From a checkpoint of a small contrastive audio-text model: 8900 steps.
Rows from block 4 of the text encoder of a small contrastive audio-text model, named by matrix and row number. Rows with one number belong to one neuron. Each number is 128 + 24 x the weight over its row's rms, rounded and kept within 0 to 255. All counts start at 0. Numbers have three digits each.
After each neuron's rows are labels from the 100 texts, of 14976, where the neuron reaches its highest value: "tokens" is the input token at the peak. Only what is clearly more common there than usual is listed. The data: read English sentences (LibriTTS-R).
# fc1: MLP up (text_encoder.blocks.4.mlp.fc1.weight, 1024x256), inputs 0-85
# fc2: MLP down (text_encoder.blocks.4.mlp.fc2.weight, 256x1024, transposed), outputs 0-85

fc1.114:141105149112159139120159095110132138120130154150098119132132151110117083104098092138100149106142147102190093127129172140133122132168104078128141154109117151129086160110098139134112147081128138118150147131093130121170155098100143128118125131142149156088111117
fc2.114:136125150098115102122132162102142113142146170132144109100176154108140118093152150112145163155060076112130091138101113167122124118129109140115147153120122142117156128128105110184144114113163087105146161093099131144139164126127161117089089156093094094101120117
tokens: "said"

fc1.167:105135139075140118128133145117097128115104168107096152119133140109177160062104149171109118132147155141133163104117077152131109115113107139100160121152132152089135110124122171127071178121133118134126151117101134151157111139111224139132124093093110094113107117
fc2.167:170145119126066124100126127074126139121132123143125135131110095162079118116126110105157126104102109171091098100142153137175114146112126136136125154111120118130126106168085156121109144116173129123152085116125118164127125124102089146082089130114132144087126154
tokens: "of"

fc1.547:149143103161134113116131093153154115096146116146168113170145141079152108157128112143135094140093151145088144129145097134133106180096145142085128087139126135167135118158113125135184130132113093134150162133136149124164100140095192122128162134123135130121145128
fc2.547:170132148172107143112135158103146143141061124117157125128121191160148155112119114180149143114118139140111127143120128126112075110125117155146086116149135114130112132064138100116087170110146146150131128114181185126102101083145114125129112125151126134116140120
tokens: "are"; "i"; "she"

fc1.57:122133151137162104098099103139147121083116149147051138087133078152148082134140139139119101116091107144141110138109150157091091152118149118150166099161155125116157141121127135108112106147133159114119138136075098157130131069169160131143110126137128106136155124
fc2.57:144153132137120112089131094143150152132103104105165144120093112141119173124135132137139135173141147182165123163171153118107119131140136122129151124132141113129107131170111095124081157076124104103125150126095101119131136083130145102123106061146134145152137114
tokens: "she"

fc1.11:081117096170088109100157112121103095134146158132144165121143108102105101160155131124098104138141102109130171127137164133114164103136123123144149122102137110115174159144133174118148151126136111122110139150110110101162117109157110147110122164148124106140106168
fc2.11:123143133126188107139128144146143132110156133110128141115162111073116129116166137133136114135121168099129119124148102118177130145108114116081117125097172115109118117149112113165149147135069155132138073114114114128103130117121141116149126096127198147140114122
tokens: "said"

fc1.223:123147107140133120114130114145116149115132129140147099123113110117159091170159106083122137171134097161085156171144091154122134125104116135095159096164127152169136111108105130114125115132168117104103148107142137128168133130093134097078136140134149109128149127
fc2.223:140119140158121102100105125131103128164129112160126115113121115121127116131138132154160125117172157147159127141188177095153135097145118106160087130112148159122070162100125101086109157123119129103146103098150186111128125126136148083136116134145115134119130124
tokens: "what"

fc1.228:111070127151081113136134138094159188132140134096122123091141109092128072120131123116108152130099125155143098160178162089139096165148131117110187111116184130155148110098124145106069075162139103108157152119115144148161150160110110122122140127141124137181130133
fc2.228:157177106124143122124138113126109102117130105115141147099122178145154125154143112148116146159126128120125150164155147114127123127076126163118130137096110148092105118127124109122100132125121123105104142112141112163106113132083140127162120163134132105133187152
tokens: "are"

fc1.91:118106120119122133125166142120137104161098086121132109131147132084148132104064118152096105109148155140135123149097143114149093165113116116114178141130122147096143139121144136145098151160122131167148142117099129158160085077098124136183098132144142159112123151
fc2.91:125144152095126144086130107102167124082165125131107109122135111113098129129078116144126100138118154115162129149130124127161140139156132127126116174136115159113116165093112104139097157095175182111107163139121144131143177116136151107151152129122120139105146128
tokens: "of"

fc1.156:130191112148111129157101116105086134174153132136109143149114138115103136218118140179149115128119114112095141130138110129157158181110096141100123164132101123105117113111135142121105099104159118130140128141086136132115107124154164130092185135174148128093175145
fc2.156:146093157157136145094124107153153125158125109170098075120188150110159129110166130104133108130140108107135149136111117146131097113117093153133119150158131088156134091136101123137100117153105163146188157123150129145119106151131142161122114088147104140125129143
tokens: "you"

fc1.440:112128134152090113102116128149123157129125161169147120128123095120111110153159119068128133113160133146107076123112144139138115125166054097130113129140074149157119060167086127134144176118123127160146111103171108132096131110144159137089172145081142107136152127
fc2.440:137131126133120121141118117116141120110125149173152078154115131144139147147096081133109133132138139134132131118135168090111120070115111135123148129186097187109136086100168145120143129106150105138141102122131137091132128121148117153137157135120138146130087160
tokens: "she"

fc1.656:128166099164096132141142131112141120148111125057134145115125121114115124090163146125104108137164170152133144147140148104148114110146136135117118135136102107152136123149134119169113129175139113128107132116123142106140149157126141124127156119133121094076130131
fc2.656:124105113188148145115134105127144086115104120160124105116111135118101130159112127131119065113111122124145122138132176150101128159116164111120118140127119102093123119153141119126150117098180179134130101129115121177158104104159093150108114170103141143148145137
tokens: "said"

fc1.155:109132103157144111136110117151181150127095161106156097117119126141147131128117120104108104072170114125131121153119195135151134131116139127096113095151136148104137132155137096157112143115110132137105155146141132170139093148145082066095104165184144120134123096
fc2.155:136196125103158078135127106138162157098089099108131120115117117151151117132110158162139125124127140127096078158131123127107114171121133145115128149090127104110120108124129157118096092154114187114158107143144107121124146149118090124120072144112178113175110164
tokens: "<end>"

fc1.607:118138130131102101148122162107097145144112145116141166147078116116153144114140115109081157129118190117128125103102120152117103132138115110125180125146153115094166156139158135119120110103172149109111098131112134139084169100151115117111130155182124160105138121
fc2.607:155134099076113104138120112155169138166154109135115076092126099116133142105164119122136131145086080165100114169140142140153124098083094100105087162114142135132139078111149103121143135111117138146149159159153097136134111165156184174123105132102135112135150097
tokens: "the"

fc1.604:107121142143160120150177129097122100134098097136142119094103149158109121093119146106112136121130124149136081161132076151138118146135168115135142107164097124139125106114112148109137139137132146145113128124144159155166093084125110135165115107064115086133112164
fc2.604:144140114118107145153050101106167162164124158138103142102166126118138123121079136124133192119150121147124137109096121123112135076133109139149109173120080115135122114120143132132133102146122092114127146193131109111114086139135118142133116112145105141145111122
tokens: "me"

fc1.577:138149089167175068108130071155132105128103098105133147121124119102159117126109159138157106107163128131105144123146141092111103138081121090153149156138155115131170119098144159096118154120078132099144124100099139170079111173138111122112179142139144122141103151
fc2.577:121121175097118137076134129087131118135131126133117157124099128112123117125182165122107068093147135116078206153138155132126128136144120155144178116126146149114140175156089144118103125112148130104118132108125114186110170118177136147126103116123140108169128158
tokens: "are"; "as"

fc1.211:137115147108138127139110088144145137107086163096140090089098155125151094117122130196122138134134130092111124131153114166143126092087168179069136118138166142126137061109101118148154126138148153182138126109127150127169081132072145112129118176071148113150141098
fc2.211:138118125165106108133113139158131174125124097143138116143141132138112123110136141154143092140133125097111140146125142131155106150150139136117108136152118094087104115078138107129174102100106138126143145125165158122134117106134096087118130107126144123132189113
tokens: "are"; "she"

fc1.489:140119085125111126152144147139176121070155151109106134147122130098151115091155144121077128159114139099075128158137121128128125114098138132094168142120168109098163138182140136089104145134113107120093134097155131129123182094129154162154110165120104140149118155
fc2.489:100155121171128102116147183134126115163130125097133145089140116127148106156121168099149147101103132157159126131119143110158108148116109143145112128066138163125108126126119130118123142103126116157151127106133092115110100145121137161185138092152141131132172147
tokens: "are"

fc1.561:134145146111122064136145135109132120128111125143122153137147160145111165148133127132166166143131112148146141148109148122160146119133129083153109098130138140085132139080170185079108084127140146148148108073120085131125151146107114128134142130133166119143121113
fc2.561:139115159152086192130120084102104155120164129124167148098136123111136139112128143165091111107146128152169143147158106120139156104145142132139124144139133108152157145109174158121137165112153157127117165113097129152136103112156153122136098089100179133134124125
tokens: "he"

fc1.185:106148184084104153129130123136170110091113135152111133154186096081127147099165103144115149091134159081100090135156128157130140144079083087102157113132134142086184138111158104092125153123157120145132134125151078104133135074156088126142156108157169104130112145
fc2.185:108116122102129093167126143142129141123122111082149194120208126095131103092158118107118105123111152142151155090158088145134145141156133071128157121112148115070144091197080147123096142110101105099137120114143154143114141093122134099187108083128162125128104115
tokens: "you"

fc1.614:109117146108154122113136123120128157110185135088142104132136139172101141131110193112147129123125100127116099164095143147111127130121130127145141127147132112068144115130143131118128082086171133096136119124115147130148121156151118148144126173133110079138132143
fc2.614:179114151145147138098169104133139109131150114102111096109072118158150141152139203153123110145118132135108126136126162123085122120128141141138127083148160140083158129104142131131105139122127156158142139075118111138086126141150189127077134134133140159130105105
tokens: "himself"

fc1.368:150157135123110142119110129156101083088131128123174134151088126107121184151170096144080164106133147133109116106134089147068102153102120110131150145090111132123093099123136131095124101092146126107160073131111145148133155143154105162101105156134143147105116086
fc2.368:153168145116120163145132098114126120116139155123136118139113174141129105126165093123120157150103128145113106081138111170164134167133121108123087141123114139125079107166122136135130102118124122142124126093107104138113144121119113128121185139132083112092096108
tokens: "the"

fc1.745:109092161175124133128122144117118127131159165088116130149132130135090081180153126146163130121130147140128094131162113120108133116146129115122088185144128140162170108118083152117109122096180150145133119119096136138151115145127151127093086125137133153121178161
fc2.745:159154121120150138126132114095172149139081114151101094171112128130115157110109159151158108121174124164119107132130118135137122120122123144180084112156138125152106144124156139163146144128065144157114132157156131148074109135130144137103155122112115143095122157
tokens: "to"; "as"; "his"

fc1.666:131118179100118137138124148096119101109166173118131156122141117144146130140131125111082168129128112173108131130132144163137136127143131071124120125123140125162153083134144135076140105119174150096095105119134137120136189105150141106095177176178121097160125126
fc2.666:090194062131131121108083152140146117118156122162126125107155114114143156135098164063156162174138116129132145121107067133169094107159119153126102128145154114114101134133157142125150105126170111147150157181125108112136101140104116153154135108171146120125132155
tokens: "<end>"; "were"; "of"

fc1.278:136179120135122110122147140084126168121131145131122129136150094119121149069123102103158155123071114151093131155099110140106131154194118080136140103146103117103153137165127144131134145129144122108144163149083102167131132145120133169139128159220165146135124135
fc2.278:149158135137143117151138131113152125152118102110108122119107136121100123123155114109063092101134094141150141128146079142161145161159127154101143125164139102161140134131147124110077116101143114111166123134156142141125149113134169119147147124068103090149091134
tokens: "<end>"; "in"

fc1.504:144102103137087138146174153132145148117099174112084127119080103107128116147158093079127145114101126143103155166112166200133151146107117092128142110108143162154141145146119114132108139112133154157117109132114143139177137132097112111116092176140165119125133137
fc2.504:132151118126077112153113115106114122128099137135120131102115175146094125104136157128192180107101099061121139064118135066145097155154139133126134139101125135140132086150137146106135075130127107114134153116117100123148118119147106121110094150152149091166107101
tokens: "said"

fc1.739:136141074123129141107153113103134134134112164145135107097136121119169114086136130165131142148145107091139136139102135100081166133094131101156178115108133141137152124149176138110151132147116132117120123085130168134099159114085196119096162156120173109137138171
fc2.739:088153086136101113139147126138171089121102141145149131119087118135118135104093091157143129120122133186119147141114147111125115137121125155162140138148101121125104125148082124149120123181149129115112115168130131134129114081120126147134105117190141152104110107
tokens: "not"; "of"

fc1.759:112137130157124071121092126100109148156127136110166129142136112115159146135116117098138164129108164088127135166171102165158163101113125111113137094134137139131153069123133124147106163101110115105146131128097165125099132131111122137113144152154119115151130152
fc2.759:144124113082159102119091088146126133149116142179129113147119161182137086119094144112116115124158114112130116186149124122116157137110105123134117114138100143125120141123123146140134163113116135105125155133135152112121155120127128113127123152127102075112102125
tokens: "this"

fc1.9:153103126143131118125107143129114118122110152134080125164178156095140146144097125172148142135116127126157154111143117149102147138090117134120155108113148112150108111111121125133108140133092131102118111122126118164113135084109111155120173143146160113140143124
fc2.9:152104108125129131134099132137143122139120099158154108135128153140132132125111122125106112135095125164128174128149107151150149135131122133157150096135131123117137072117106129112128106154120135093105139144130126107096121097130092144117122153180087140127105088
tokens: "the"

fc1.318:151131120177114124133106148103135132122143153130112118162162130147185142089145126153075096135137094132088129076082168101139077149101106114167117146157163134133096130097095107174118083090115103165111130121128178122113095103126135148146126120135115096118118123
fc2.318:119147135108155114167144135131130131140130127117096109123146106146171149117104149096092162142109093183154096124156110114114133129155119112150160164097154129145104107104184134091114100121149100093155192109123131136159137109149135120132157100189114112166131135
tokens: "he"

fc1.507:144123120120144072136113119103094130138129115124110102149148133100156176089108105138178175070100103158103171118154190169145113100128153122104126133099107141135166103118140141125134128127112114144132118114115150172120144107050104133103099175107148088149130108
fc2.507:131122107125064127154139092116086115106127128108145136131091113142152137139113126112073131119142118143099110109122112105133120103109124173125041141154118134094109099108108125113154107083153122151136179102155159107141156163131111138109157159124142148132124138
tokens: "he"

fc1.182:107127117132078120145093125088097129146132120169101124159090134152119112118130140104153104118148125142122113103141150140141137100167154101147154125110130149107125099134127113133130134078135115086131144098136123101118143132144117114099154128133157132097111112
fc2.182:106125191136102103174099130109145148157107133104154100119159129135131129092138123104132119133162103149131143137155116143115149107135157163109070137142115148111161081179080164095118145154152139155179119130105148093182120135063134156133130097150104107107157106
tokens: "he"; "his"

fc1.476:147144134120131128147119142133127123160115105113142136109136083145151134119145161144112156115153085129137163145145110133119093158088155115145120133167121137142135086082100106114129113114135106144148154115134190130106122134128115124131142081164184157120118110
fc2.476:113103162108173129140108101160122132129154105164109140112116181120090100130151121128165093119119120108109107161144120154189168128142110181108132160147078127157122165178118145120106149099127163129132138113137152159119134130142122139117149127139065126154130142
tokens: "this"

fc1.589:118150108141191141158099123097150158156136159122074120099102071113117117112126159143124134130150097095139108124109118110119133124116174154194148129168153120087165159118155144124097124163133144103132108096156138172149131124127145147104161151124144131162150112
fc2.589:177164161093124179163122121127116119159142125104137174129125152069116116128141143136141163131141129141082091097128142122126107130125097121162115138105123134105195155134141113112075104170168159146139135110161077178119126115083149129127175129169179147133110129
tokens: "as"

fc1.107:097117096120136162160098115149131162143146121125124129108118122132098107115140093138106129130147129171140111114169176120121142101143074099178127124123096121151148116170091152105121112099195123134118170106134159082118149105122095139096142135111132123095124135
fc2.107:142171148144135110107106118135126116151117123139151090162120152127144188120088140149160119125116092135096148104110053132110117167130127123113116096142158168131109114101141149126154142089053099115132156129158118122103111141097108160112120102105152120109111098
tokens: "the"; "was"

fc1.583:092144130172132097096084178127122124141170163175104154152141115094147125123154135151137143140186147172125111146114159088145134157133112118120125150123122135084166112121137142107142061137155130154113113138127099133091123130108155120127151144150205153160112163
fc2.583:140163094167114161129132161096155141150136106106101085165139171112098156124140115119130108141100138160131110153095112085125118093134095120120112083187134121104132108113137136118098097143113122144166143155089133136098109123099176147123138147120142144093150140
tokens: "to"; "the"

fc1.437:124071119127090162082117124152101124171110161137134119118130127147131110189135128089110119146199130149135083150117120132109126127119101093116124116147136134155089091131109154145121163148118100164086120108160067137157127134133169157085165112085129135119162158
fc2.437:115099083128112087053117098086089114158125123121154128126154100098185143167123135113087111135147165127113137121121138138140143127124130107148155103112097147128117087132177151111175099118125121129066110149160121097128092126140153119160185103127100114161098149
tokens: "she"

fc1.399:131169101137102154145125134108123180141165101116118159135089103159159173113115166099114098141153102162134110125083161164156101155134146095108116117117134163097129168187107159112117095116147090160127140128149119133125138126089128169133087119082158113105109153
fc2.399:147110112104121106192130122086129132114134117129151138150092136117126126138183103143108146146112122127134107127084096127132115206124169135140058131146158119118139126168125129141154138152128151136163126137155068093133115125101145155071145125117110108096138128
tokens: "of"

fc1.149:107131130135205130115120105136151129157142136129133124164089101127114130120134136117082100129121095091113145127163181090145137111129100136130139154092100102098144165132113168120168136135124153181090091133174171129105078138143136151130173152117145103113136118
fc2.149:155125155172139140129126111142120136090139130126085111135154107088116121124093158101095093121126084176079127156141102131103118138142130138168122092151125103122148153112161112149100121125175142148138129129119094141103151132086130115093128152105101082178166177
tokens: "she"; "<end>"

fc1.356:149137167152089138094154149106153141129098143124111124154140140092181112110132109139138123149126129115156125144133132142129080133110122139099136091135146146152182148113113118112130117067097137143134090126157120129107095121140179110123121142119125164142155173
fc2.356:094106107162144127084131123134163160134144119122131093138183140128136121149130139115138154141128129103155132162178141117134120146104132145119142163127139140141127148148115140132091144143131149115093134137119156094146135117130136154163117096173121144133123156
tokens: "'"

fc1.8:143069165100165173154162143156093102125130114129126135119141146115123111156139136144137142199093150152104114130154126074165149135116148195094136108106125090118125143150084128139096132126136135126128135115107136114233152102115171134132124100141190121131101155
fc2.8:137138129110128079120145115120130172132094130103125162140135132123099092111157077135152108129159093079125104139090145139117135109144144067096137102138144160144140125136126122105171122100131192122100124137111113146160118144148115125147144123058142101096187144
tokens: "me"

fc1.685:125104113112113115144109129142105122112087126148093139102111118144133123129144084154106082134161155115088104091129142128124177154115159134095148180173133140137179111122105136106115114120120139128126095132164165125117148147123174134105120157106154126139129153
fc2.685:128141065154108098121119124068100129119124144094103160122155131139146118150110120151153129144151109127098143103128112121093137132108127124139165110132157091166159112138095150137107146111124132100136143157133122101150114120096095082133132137135163094145137082
tokens: "'"

fc1.526:168149178092105133083134087129109123114165114119117132134140098147110112166111115117171112135157155119153117125163149139105123159136130165096127130151130137156160102131174112113106150123139156162153116112103149105131130130178186135082108147150160082084140106
fc2.526:080134185139104132101142117097100128084117165148127123116154149166171114093149097137140121128148100082143138105130122116129157102152125114143123157138093130111131106132121116101153195098115136163110110131136150140131131124190088103143075096123125141166151150
tokens: "the"; "you"

fc1.546:093062107147102142129127146108101111118168138158106131136096164135125130157125123116121128127125083144109128097147155099150130133140106123129182117113129110096112151121144132127119166095098127146196129133138159165122145138148152119112089169152110176131145087
fc2.546:132161153156116181119089095154121136084128116143144136112127140143150130143159099113115165156092121146095131139139097132095145145119136103091134181101095171141082143123083143137152142123118106124124118099136097154160105099098135115163118103136138112094056162
tokens: "a"; "i"

fc1.0:143112142148120136113110101115147131115121123101086104104117117098131110126125135126153119133124129108086069090138119146143149079153154119150124106085091170119191074121102139130132123142104104181167090099143072141149107137131141133134133164137110153181186155
fc2.0:127116149141124113103130107157106131120128103118163149080117140111138130140120122107107121089109144158123130121134139127107140138058134170170145137175116110109096118125140092119130113105117091137076115140127155087129141128117138155094130107074109151142118154
tokens: "she"

fc1.117:128069113129058141138111121068103133114143132134134123106109139130116098143127158105126090136152167144056139154097143113168179123111116126096159154161142126139116158136084123114144122160132159141153165112159148117110126153147132099126086146114152144141118130
fc2.117:115106106161106152128128121132130111145092161130132150129149131168158133140083152128137115116084114136135141122128080160139140126161076150143124126104112091171178143162121113130104156150110123118140126136150155107115151131145130118130136178115147098141120134
tokens: "well"

fc1.424:121071128158132168171151085127114111086176130086150159070120132137133172139122145090140160130136113122144059109092128094140126106115132110145182117125146095142149183136097120143137114162132112138149118141156169133177155111134155153137104111151138131097093141
fc2.424:183130120133141116112118159140135128085122113127099080181139165117135151104131134134128155174126128104146133138137100088126121162103063143095112102144133155140124155142097165151110102162114144120124154062096095161126127145102138112149157105116103127102129111
tokens: "i"

fc1.521:105119144118075115147113142104162084042146155120119158126110145088128125106159110105108127078169107109128148097091168142097170129135105085115090116150136155178104155135117127161131121103116130115126114115147093144154117155155147130098104184155133125135120149
fc2.521:128107138106146142085131116126109144112137147121107121116196158141151186121184113145173131133109084126102131131111154126124170136138137141107157139108139149128112143124132141131167123124088120106119088132101112154116143120130136109163102122148092141134114110
tokens: "but"; "said"

fc1.579:143101115138122105108099156125124117141127098148163129102162132113145155117135110189137134124187187132147135085148155104123162101143134128076126166128111138172129155139102132089108156103122149149139094123147124158127132117144112099125118122078122138093173107
fc2.579:143105142131127179095088122115068103135110167139142160148103102144096151170143150148158147156103134110112180128142130146093164154170130114128165109102107133145127126067144147097120139138124131120174110126114132156141131113138105098171143149121156102139111095
tokens: "'"

fc1.126:145128101129138174124130104132083099133112112102105148113114151118116173133131162150151112136110164148084088122122152113133156135101136166077179107148171119209187093154130115112120133152082131118140148135127123149150116121101175132168136128120189129143109114
fc2.126:178097149123123130116093122138143167175140113090076120184117125107139125171114119115138121133160160098102163126142110101162081124164121085134140121092156120121153135135103157081124133131110114130117069134151118118130121150125070127168161121105117111128136136
tokens: "i"

fc1.571:138144111136158154104144117116114117109118095152131132139101128122146102178139143071087110134112140174130147157149126137128142148093114151097148105139114113059125094102145103126124105115115125111116156136144167153105079165089115089128112147113137105146128133
fc2.571:149148127170106126130101095174108152123135158132135184094120099090166118135137141125162120109154162150138121160135143144138118134132147096099118150114163159114142132129152115115068116129163137145168104122123103142156148112068128073128102092132155143108148133
tokens: "as"

fc1.482:118076102138120149138123146105119084152095145155144140128165140101166133158166116150085151136121138127127164123146154131130156084143098118109156070163097077156197131146110126118158164147118116150103117107147132133111135163102182159117150117140149154141129139
fc2.482:142111116117133119133119121167182141096144113116153101081148136119121092168103145137139119159116090095121162161111141119131131128138149164136107150140122103123134168163148098127087118082120116077101131148123133091116134126132148107143109148138125121150126156
tokens: "said"

fc1.542:115139153151077170143124122127130138075088104125114137109128087119134159150155137156087132102147116140141094113119113120150153104146122096166104136144150127108179120151085124087121084133109119093120153116127118088175125122119157168154113148098164130098136151
fc2.542:126121128126143161127138125158110147160103155135113149146179099079144106120177100110115103055117186154119193089113137146125109125165159123163117126138131120129132112149099181100101102132111131126123109128157115105176142099155118145154089099156096117112077092
tokens: "as"; "are"

fc1.694:119117138145102108106107092123110162163121142113142136109136140173136139131113135097143097156148126119131081122108145109129140088094152156089111121142110137091120077107132122158070157142090124162111140155146089107158102155167183138085136130146082094136160137
fc2.694:115147110110110144105100097136096134147082131155147117133147161145136117141136113133091150143093132115095146093096134111106146134129115069144185116116121100177078132105123160125090119085108105064083134130127143145112109151151126089146136099161115134157133131
tokens: "she"

fc1.702:122137122162127077090129141088119160153127115149146100120088130155098097115112150167128129124108112152122134122121181136082126102121120108120162085099120123146152098157148151153125126110178154067100072119106169119148116129147120169149112144102109130155199138
fc2.702:075175127150144145123147132098114088186118088149114073130075132130115124096131129115109085125124121154133161118119125128087100142134095133127120103102118100172093131089114136087092128115125139108128098154137188141096137143113130097136140150087139127135112123
tokens: "of"

fc1.397:145105120128116078141105118176134141088144133136141138143126136133140134076103068116113180117132135195160133113142175112149141165106099131113109080090152141092160124119128160162114103121131123116102111131138144143122131157129099154099109151126137100146089116
fc2.397:106141112130096132120085102147082154124112117112137146132151086128146083166136141122130129128119126143118125135095146137103121134154130105151121125118194132157132091102103114132176120147096121086056130115098129096144143104142133109133116089124116121117121088
tokens: "she"

fc1.483:096106124074165113126121128141145156099175129121140153140132129100114089167131127139151146143148098171122141128120146170135116165157163122094117127125111117131142088103147142129157080174178138148133145145117139174128138133117159104148079137137154162148130143
fc2.483:100088132128120122103137134127060152108128115154160127081111163138119112133152125124132149156127094108132114152114127152163109110130147136110151162100152143101090120089111083111084127128110137121096145107135113113185168130134115133099138127125094173126136125
tokens: "suppose"

fc1.342:162125118075165119150162122086101125115153177074156117116113154120132118126142155154125108115130111121087140151152138117108143080117152175104158124136144137109150149146138166136133061152123137171121099066144115166172145203094106106116153085090144104139126106
fc2.342:131135141167110147126108122144096145178120074132167109100117147126122115140138139111120133204131112130145106133139108133118106120147108114119117083147171139105155098116123142107128141116146153154154177132122152166107101117095157117148152101168107166141095114
tokens: "are"

fc1.325:116159110149108173114122103125180128160129084119122137141181094067168137106149124114090132121134135103155131108113122175128125129128136118181119100129118129122145104142118163163128150161136152141152119151115112138175075099130123140128131098170157105108115144
fc2.325:142105123130124140150142115126115129141117143084119107122126157121095105125102115121132168142141100125136119123090105133116128132118090154128173120111128092096172140140119138074145123122122105147110117166158163114100096150131109118142134154171127156140089094
tokens: "mr"

fc1.58:163142089101105163131097203129088106082176121089122147119136100118087117147151149119084186148148129115148145121130130149127150112101110121105097140132111134146115143115156104142108174148113098150117132127115182139202133125123130121160125133146151097131095095
fc2.58:162090132147116160118142089100083117134128159111124133153141146132116087099141125126096128131113127092148120109095140169160177113125112105143146086140116118142213139145141136148129149136177105111144162135089195145122127080093124096138125137112136081134115130
tokens: "me"

fc1.10:151142112103064120121109146117130127158085125123129094118165113113086088101093170129134126130102129151106111120118111087117191121117103135157150130094127132109143133119092090130133067133129162157120097107142096130133101147119180105106194162114109148123145157
fc2.10:105117161157125132130124146151134126083096132115084151127170155137135124109127139094129094100130134139078156089093137112095121102094121168108161122105164093143165131135178087192146144118158117150111130160148128103163104154148116124111064139149122134143109114
tokens: "in"

fc1.712:122153130097138143154166094105128112110126137121116119156123126168120146111178083093102111134185102120130089115099144131136151143085138105134143094104116148078116142149119142137145085085155123110140141137137130135121134144172172164068134153088114131126157123
fc2.712:184113102099095110142121142109098121094087147133124145177128156093090168144114143101188124097099104119093070099128088127153139117123121149144178146111102116159159149125129123123140103146104133133143125136137135133165111075112113171173118100127141127112155149
tokens: "i"

fc1.386:117140119153080087113128127130149144128092098137163166074112093128089115133127159133125143103130112118145061134105168119135140153110140126153121121124093125120146146136068096148117140139134152123100144156159126176117111105166151147125114140146124155110119119
fc2.386:112141126111140160084125118149140141164118135147183152167103172160143119102165126133134127125104118126160139143122131124150123179176117130151118118134153147131098117103138094140105133144146149144122131167140081110146135171133096122131111155128137121158142123
tokens: "it"; "in"

fc1.682:141145142139125106120144139105130098150118151121136119105162149101098100141147135100139142147151129184121093131131143154129126131137092109104173100143136098135116121169106161154112114117133121105120095153093156167088110112117171127087146154086120121139106122
fc2.682:144116086170145130117098112143109109144098147158159116117141113149115130155060109131141105117085129126109118115147140164111149146170103111155127114104142124134169140115142134124113127169090142108150154143095142103087075122121139099121164184137149091143137122
tokens: "of"